Weights of a small image colorization model.
Model: 14.3M parameters, 40-pixel images, arch unet, norm groupnorm, widths [64, 128, 256, 256].
Training: normuon at rate 0.0042, 9500 steps, batches of 128.
Rows from block 2 of a small image colorization model, named by matrix and row number. Rows with one number belong to one channel. Each number is 128 + 32 x the weight over its row's rms, rounded and kept within 0 to 255. All counts start at 0. Numbers have three digits each.
Before each channel's rows are labels from the 100 images, of 14976, where the channel reaches its highest value: "top examples" is what is common among them; "peak at" is the part of the image that holds the peak. Only what is clearly more common there than usual is listed. The data: microscope photos of single blood and bone marrow cells.
# convs0: first 3x3 conv (model.enc.1.0.convs.0.weight, 128x128x3x3, each kernel summed), inputs 0-127
# convs1: second 3x3 conv (model.enc.1.0.convs.1.weight, 128x128x3x3, transposed, each kernel summed), outputs 0-127

top examples: smear: peripheral blood
peak at: centre
convs0.93:150100113106140180142144147153092064118126140110137151205147072089148107174160104076115101155121118113114137123133092182117094155162082120149103136073148129120087155145126124143128210071139104094160153067131131146132136082146198129094150149121121131165165084119118180171099101125162153168142159155134145088121113139148147214119102109134069069120112098173155138110099158093104070066187
convs1.93:153119169108132148071134136093151130167093111134086134089111230134132098122128091148111158134124091095141129161144118111150150151121102129113162022133130106124084104118158099114087099177084152120088161085128187111177116113134062089119161106162151178062120230146148173072081164140122100141103072146147119102151156155111139107119139164094169153185114111122160118115129073144111144131117

top examples: smear: peripheral blood
peak at: top right
convs0.51:125146125089118128177147122133163115143149134084079091097078104161146085149177135121124153140064139045149149124141141154151084125104129139120105144137153113182123197198162086153140121125179177131118136142149132115114101032054087114143110176125152125153152166127116177152164154110144128126184157082106135077133120103116097078146120123073183092135072091205106093139109115118168160100133
convs1.51:155117149182114092078133096122166092095152103174181161112186108156153134141123155152135166051194155105096109106084059088094098091139135130131130143084108161098126086071151142063098128154122117178100125137133112147155097139140159145058133087157090178154081127146122087121124078128137163138084146141158161139173087146125091173159130121118130161130136160135110211178153157112191089126158

top examples: smear: peripheral blood
peak at: centre
convs0.85:125124116183173231140146131112119133114122150125161119115144132097124156031121120167116158167137151126117150168120151145114198171126144140134106143140141174109161107119192120121118118126174048101131105093183121125106061096174102137088128138099098125131078131114091131115041054120110117099132129099060101079140149160129094168156120131191082133135179175107157170155134105087137131117118
convs1.85:120170144039127075142102139140120142126150095132123108029087121131107119147089161082145094091124118152132152144143120106141135099135146154116171151137130065158139131102100118169132132129156182059152121121024155125149176084097184171146149096161161114105162147108105070186196145111149132142141143129165118146159112163150182115091150114117137136115107060144068130126089111114070095155170

top examples: smear: peripheral blood
peak at: centre
convs0.66:141154099165142205081082149112119100132112138125175135170143134146134103105149156094143112128166109161145151144120208149143168114061188125139110160154122127162126114139064092131154087131135172134073111054141096120143061066149117151159107149091123101140120132117140144077097139129170144089120107095074081014113178188157125075139124142188120093124119110160162150113157149152137110130151
convs1.66:121119156049116080137150108126136124121155076114140111074129128119123130121076073137150152101060147121093152099151093170145112169177085136121131128119141153097109136158132128092090127151108119124163157095052091161085196154142140160107121109146120102122189176127128141107111082062096108120162157150118159196155071126113147131113157153096170125183111074155145094132019139108108192166121

top examples: cell type: erythroblast; smear: peripheral blood
peak at: centre
convs0.103:097109118128125172099104114102095143119127119110149087124049152092139156139127095063104092113116083123099134123102127158092093124238161150087145149174145141143092116141098212127114116125120146127132143110238152095115147050102092178136086129134125103103093191144091116123184125158119124127136109166098133218144118191153176146131099172075142155151127125151115112126167155129132131116119
convs1.103:158138138129100106141148069150147122143134115179141158143162096124112132097133110224140162150114131159184100119110106169132099182080080119159099137108099129081120136143110085166180136122086206154147102188088102120155133130159158045139142077099155133159153051124144229104090170121111115122131147116138148128139190092165102145163111075130129096102144118105105137109077060114110138126115

top examples: smear: peripheral blood
peak at: bottom centre; centre
convs0.86:134116129101130192134121113111081152113140166139129106074102072078158113080129039149090123148141166143145187139126115163143231140097160139114143142129140140112122169116167153120138136111163044078121130099157138162172176055107090101078163176111090156104138136114165159121098068162160133123149157155063117124141145144105070157151128101175097117126115108106133148143114145112095188085169
convs1.86:163129124138120063142144079148147073085092189098113098100124140147115074156116151033161068105150106114159097188146129120091101131111152160140158116131167135125185124144120147139131108140097189149128059132107090169151159087116190157190129048153138129129125169154125098168161164109144091170112119131139133139121165130153186112124143102116180124127128103113161154081073108159178055118101

top examples: smear: peripheral blood
peak at: centre
convs0.82:153172170184140232124169152160134100093119102161096145129115166117150130115170063117116118138111135069057118134094121142126124122097134164108151152135132160145098083156164116131127115165121137114114118068142140151118128093184103231106122138094110126117122151123141096104098110139055147144132131102149102000163138152100134183133117105172102114163115158137131141090153131148116114116121
convs1.82:108112147085152072176097113086125160163175111128156142073124078114136086109106057150108126132147095170144152135181135095126136176166143122101145146122119128095105129164152157113127162147139133141122150160023116149089138156087176112145135092139177190131155178130106228122109122134150121120135120106158180214169163118142121071138193122124149125136095078111137135166064089093104126146145

top examples: cell type: artefact
peak at: bottom right
convs0.9:099151100152149042104135114064115137133113093136055145090133139142084095127146145146123134091110138176183103123155134110112193139147156134113131123128158099133126140120155134120122113120135138159112154145096140078143124170176139091156116119173195167132145086156160098099163158120101181128124113110113161094105114014118189251085155158110126168145132136118068117075097137155113128140080
convs1.9:115144140121153155153139141171137126157149135101085080169128134138129130136149125073077138166107105172062173218133141143165083105090111162101067092106133079087162143157110103116120162157132113077164101089147146079066126155119090101137141133085121133145127095119103139165094143191177085061143095117110062115163102099125074115125060122142098118184120155096114134126149112168127080056160

top examples: smear: peripheral blood
peak at: centre
convs0.75:112143165149132038136156131135110155119167118138190184104075129109131159161106159133162148147111086083081111099153095088104141105149100127080142132127155190180126146181135173132134154113096157111120167147121132195152082155175162117055095147098107069162091128147094132189149113115114145125103127114140048095139106207103148119144120122078156078140099091124152168140138074163064128137122
convs1.75:153115101109182085134103113150088128166136153158101156157136123107180104126208116093137138091141146141150091190064119125146140157126152119159150070104069099117114103106141073147113070152135082169105105142170157103193169070092084131172119132081116138101130198169133086022100110196139107101143137135117147133135132133137107120103131113118157185141122082105185120153113175106131173118112

top examples: smear: peripheral blood
peak at: bottom left
convs0.48:134160150128128139150134141123105121152146136139164151121139123130143134000161197161126118146134107000102141120135161139128053139107135142121194134119139120136138105136147094169121063128102122144123132141136129158121147189000134107111143142126151110120117129118161131143081124130130135141110109137155133128138133138123121012128141117075119107142104119179169125154117130145124114176143
convs1.48:129168109212120095052187115124172141114118153091179107125152120171107132143082128084135082163077159135167110154154138128126174124131151108155108145090131138141154191118142188131161141123151060195134097162157104163054082147113098121165073076074111092078176076114133101087053123117094086104135126090109108168133080110149142149105103143146127131128134146164118102133175151126121155143148

top examples: cell type: lymphocyte; smear: peripheral blood
peak at: middle right
convs0.88:145091119184143121184094139104128137123115098153158130085155133099144108139127088216080107103109150178204137119126124146124198146142118150142130119128135130136138113149155160126084059172097169080113098168126114103091072113221127158136125132116164100121055145131113084082074072109116139187094152096134096107138116033134158135154105144167167155129138183133115121164173107098128130141094
convs1.88:135139128042178109110155149103093127132157122087079107116079165148150116135109192042131110143100131134088078123161132098115107122111143129119122188144114155154179160066128113153165129131195094056170178107103114144123152166100106095129076133134124145123213142114140146175154183108104128125124090154139175171106139130077091122138158102120107086081149041129117126125111135190130173151131

top examples: smear: peripheral blood
peak at: centre
convs0.112:108132188142130155094112107177129179119109135095164117088134105153117118148133092116097084126125084106156076177128108114078098126123138114129058104058105097110163183108119152185110108173099122137144163109183160165151070154093121184149080081119105110198141119160135174126074242130113144165180155104124104122135146179141050129138153107116115131125152182112118104081126138119135159131133
convs1.112:150100076129132173164128123103156131131139151158175181144123137141106189134183199177197161120167155147151171124116143154173194169132105167138192197171122217211131145154142157099152109137131117185108124138082149091158166147156162124131145163133131094115128125100127081141174090157182140107088130110116152120141162142093203103148103134142172150131083102136165102149139134148125134105160

top examples: smear: peripheral blood
peak at: centre
convs0.125:073124111235139153133099138041106110072125180094050133089113102105196157066131156150116104144117120166147123081115113103096211104167139120165120158089150091114130150106128195134108155131079111141148155115182147115133113111155106186144134135149125141141158151138087102062090117149176141128130146128122103170111101144181088161104119121161108127115124165119090140143131212132110127096103
convs1.125:197118171058139131144126112127151115218120112177169135093107168125078102151140065112119131108118116201134126191166134136161095126075131157122100121153117160113165120132102081162178148124177203108152105136116122134165184131118198049085130132132143099120159144139112116241172175105146098177121112127121158094133136085091150128129124087102119095147151105121135116113123110150105096137115

top examples: smear: peripheral blood
peak at: centre
convs0.83:125127139162155249161145138117122148131108100155136134143145211151129145084151143121080077121134150147126129147090114096151137140111162159137097118133149141159089095134092156130148072138123089094107112049172102121139099123120136153126106123050108115099121123133156128119114099110108100102174140142129142000127160222108099111104146144212170153130087127132137158125127122152127141108140
convs1.83:114133140073120069123146129126140139108151104152085216122119063138123135133140075210163148099089095111169142130186149103119170168149094151125143117155108129117112119230124113142097147124114160170131162129024142187101203104168167132159191136170138156169152152127111146089085133123148151133099137118125143184153129111170181118160126126126117155123126068078120113126077121108116119148132

top examples: smear: peripheral blood
peak at: centre
convs0.70:121146157143176175109145137100152132146159137150161128097102126080142172092166153132161077167077093128098143103075091088100174186110129148187145143134174140149154069161158114152123114107157130104144126121125142184104067131188081145109102095100170111150146158168056124157025082092086166127109140064113128117166137145112160123147107108200112091158097161084106113146127139114127089103162
convs1.70:125129143111102124112153186151088110154132092097062129126057144177089056118097140069117152103106129164154099189144114138138121116152133115109142116155074092112080146126109137111158172168127154075140115150121135116121195085087169113093137128094143107144115185086119108086211122143188098170146157137153185142138157128178113100124158138132095190126153061209107077147129105113129165166142

top examples: smear: peripheral blood
peak at: bottom right
convs0.46:141145114130129132150151131174144135158117084162077079181142231164126134075100166147181168147101152145116118096114088101139139131140149124171135165145129146106080131217108134106134116143155135142094122096155112026128142093142135069126165109096102100097138137149115121087085098133156101138133171105116079104140132087162089168112160126151141161132145031145073135134125117109219100152096
convs1.46:142136171134111127110102083077175149110179102131097144130146066130122142136059124159080099067155106143134124126163152101116145072149165137157088149109078147111124145094091159187158123123111108054141116122135148152105149125116149119118145105095132129164096062119145104158207100104072161128128102128133163080072148109133136135155088112133144117093093234120115171117107164102116237093133

top examples: smear: peripheral blood
peak at: bottom centre
convs0.104:120114169142176177134116124155153133126112167111107111121092111134149122097174072159055240103096159114157137122155106127141128114113112104120120142144141181085165191104165166149129120107185115124123118059097136132110132101080124157195116200122079125157100118100171075179105138182159124128132095177103137114110117137150125055143114119141135184131095079078138093120150143124072151070092
convs1.104:131129086099057113144174147135126095094104046141128107078173139115128080110110114099179056147181113105131176183100148132088130128153110103080182103100104142186112147157135129099135101124093174111132139145113102122130129111164121122041105079138153185123147124130143112096164072074102147198135154119083108108146113170095162135142148156120157098129141167127171194079084119123139105125199

top examples: smear: peripheral blood; cell type: erythroblast
peak at: centre; middle right
convs0.84:092118108124120123144101113130159151109116138157174113067097158121109110251126114120138157128133135133061157108126159103148132120166142155169135144153130155117130090162120137111109160106121255080118117142134113117101123098149137136138117100198137125073141129117061106114117084147150153095109122112078112103126154179161140070148137147086121138160168136059099144107140150125171117070126
convs1.84:101163117135134035148123125124069053111106096097116128116151166088151121105079119145102093122112134162118137123094069140135126133116163159116132122087188040120140150082142136094111085186139104162136144062131130106145136054108087113106088122066081105182135123173152174112093177108089088119118166112166151140139083130125053118138153131125176114125123118170159090153100170088099108167151

top examples: smear: peripheral blood
peak at: top left
convs0.23:117124119099124027069125129129129144113119088155106157075049149133109130143106163082136125131136124076077155117169152077132071108102172129150148144136137140133137175191122146176172217096160180111089139149113108169151132109099152073108142146110135144144148148131157125161188104118095142122151127131136092100130094201154079206119125123064105102143155060082141161139170138110139125134120
convs1.23:176154169161162129157110105137170106147126165136122164153175138097190090093164094164096115142111087114131070147103128184094105159167148088050123075114103103084063131112114060094069092121144065156139123120188121118139103084124116138108138141149137142150122179188121150078068117140177117103113158151078175122093151122151133063160135182114137179118124184124146111132125133120157106111179

top examples: smear: peripheral blood
peak at: centre
convs0.77:191141100096184185162107126103061125144122182110137087185128131109143129102129122141145074127112112108238146193121080127109169144113118124151120120136138153115134089205112124181124120183056127103129108112144117135131085096145130123129114140083116115142091179126071154084090110141232091124144114106159100059145134087117081126114107120136122115125080160165164112165154134153168132154117
convs1.77:127126133125090126075136176132134115098137042166116148087144130104081124100094130068096112061115182125079111088160121103148144085131065136159103133121096127202102155110158128113110137131122112101119141091123101101114174129126096140099166064108111157094152123170137063107160144072042139144140144104132145099118156135053120147147168096115108161190154121108083165073096142063080165117153

top examples: smear: peripheral blood; cell type: erythroblast
peak at: middle right; centre
convs0.111:120065142121142121153114120151146052130141101142191127110126125113130129131098096083089158140147111041139139134129156222157041178143132120079128126152141128154132162173135118111133092103148204122147163097114140114126149160154092188148146123155142154160102173165099114137142158157126097123131143151126145120150126214126064042108100111057089109128125131177138112096104108104165109093074
convs1.111:139158108192099135097099108160153163112052133103113098135163138109126162102171171217155125080102156165157119109124104105119141147104105191199123147134156122133140174057108179102149155141127129194078097166161134099106136152121173105130109142102066110089131090085157153097167155088123144157120124142123081135103106114159191177178144138121179181132138141115133180184123178170104103131127

top examples: cell type: erythroblast
peak at: centre
convs0.57:154136141178148095148119134157163130143130121083152156141170130111126101102152100033136136139150108151119132153123106127143067089075124138200104116139121137130136076105130100146082086111135087127115178142099135138127193108104149203203162160156185141125165157128098156147125089143133121137128119123156128075141139139167042097117113129095111078139103239055101161089078109155098145114137
convs1.57:106069126114094142086123105111118059126083087146097095112101104141145125081127134174093111125135117134099171094131127134068125181170169113093103144149201150182121179150098125072163126140160164132118133146153083117162081176109074145086090102100133108089113081134158159140084197166109143151127119169153097157092116133084152111129107145124163161083109101166122161109209141038147081132124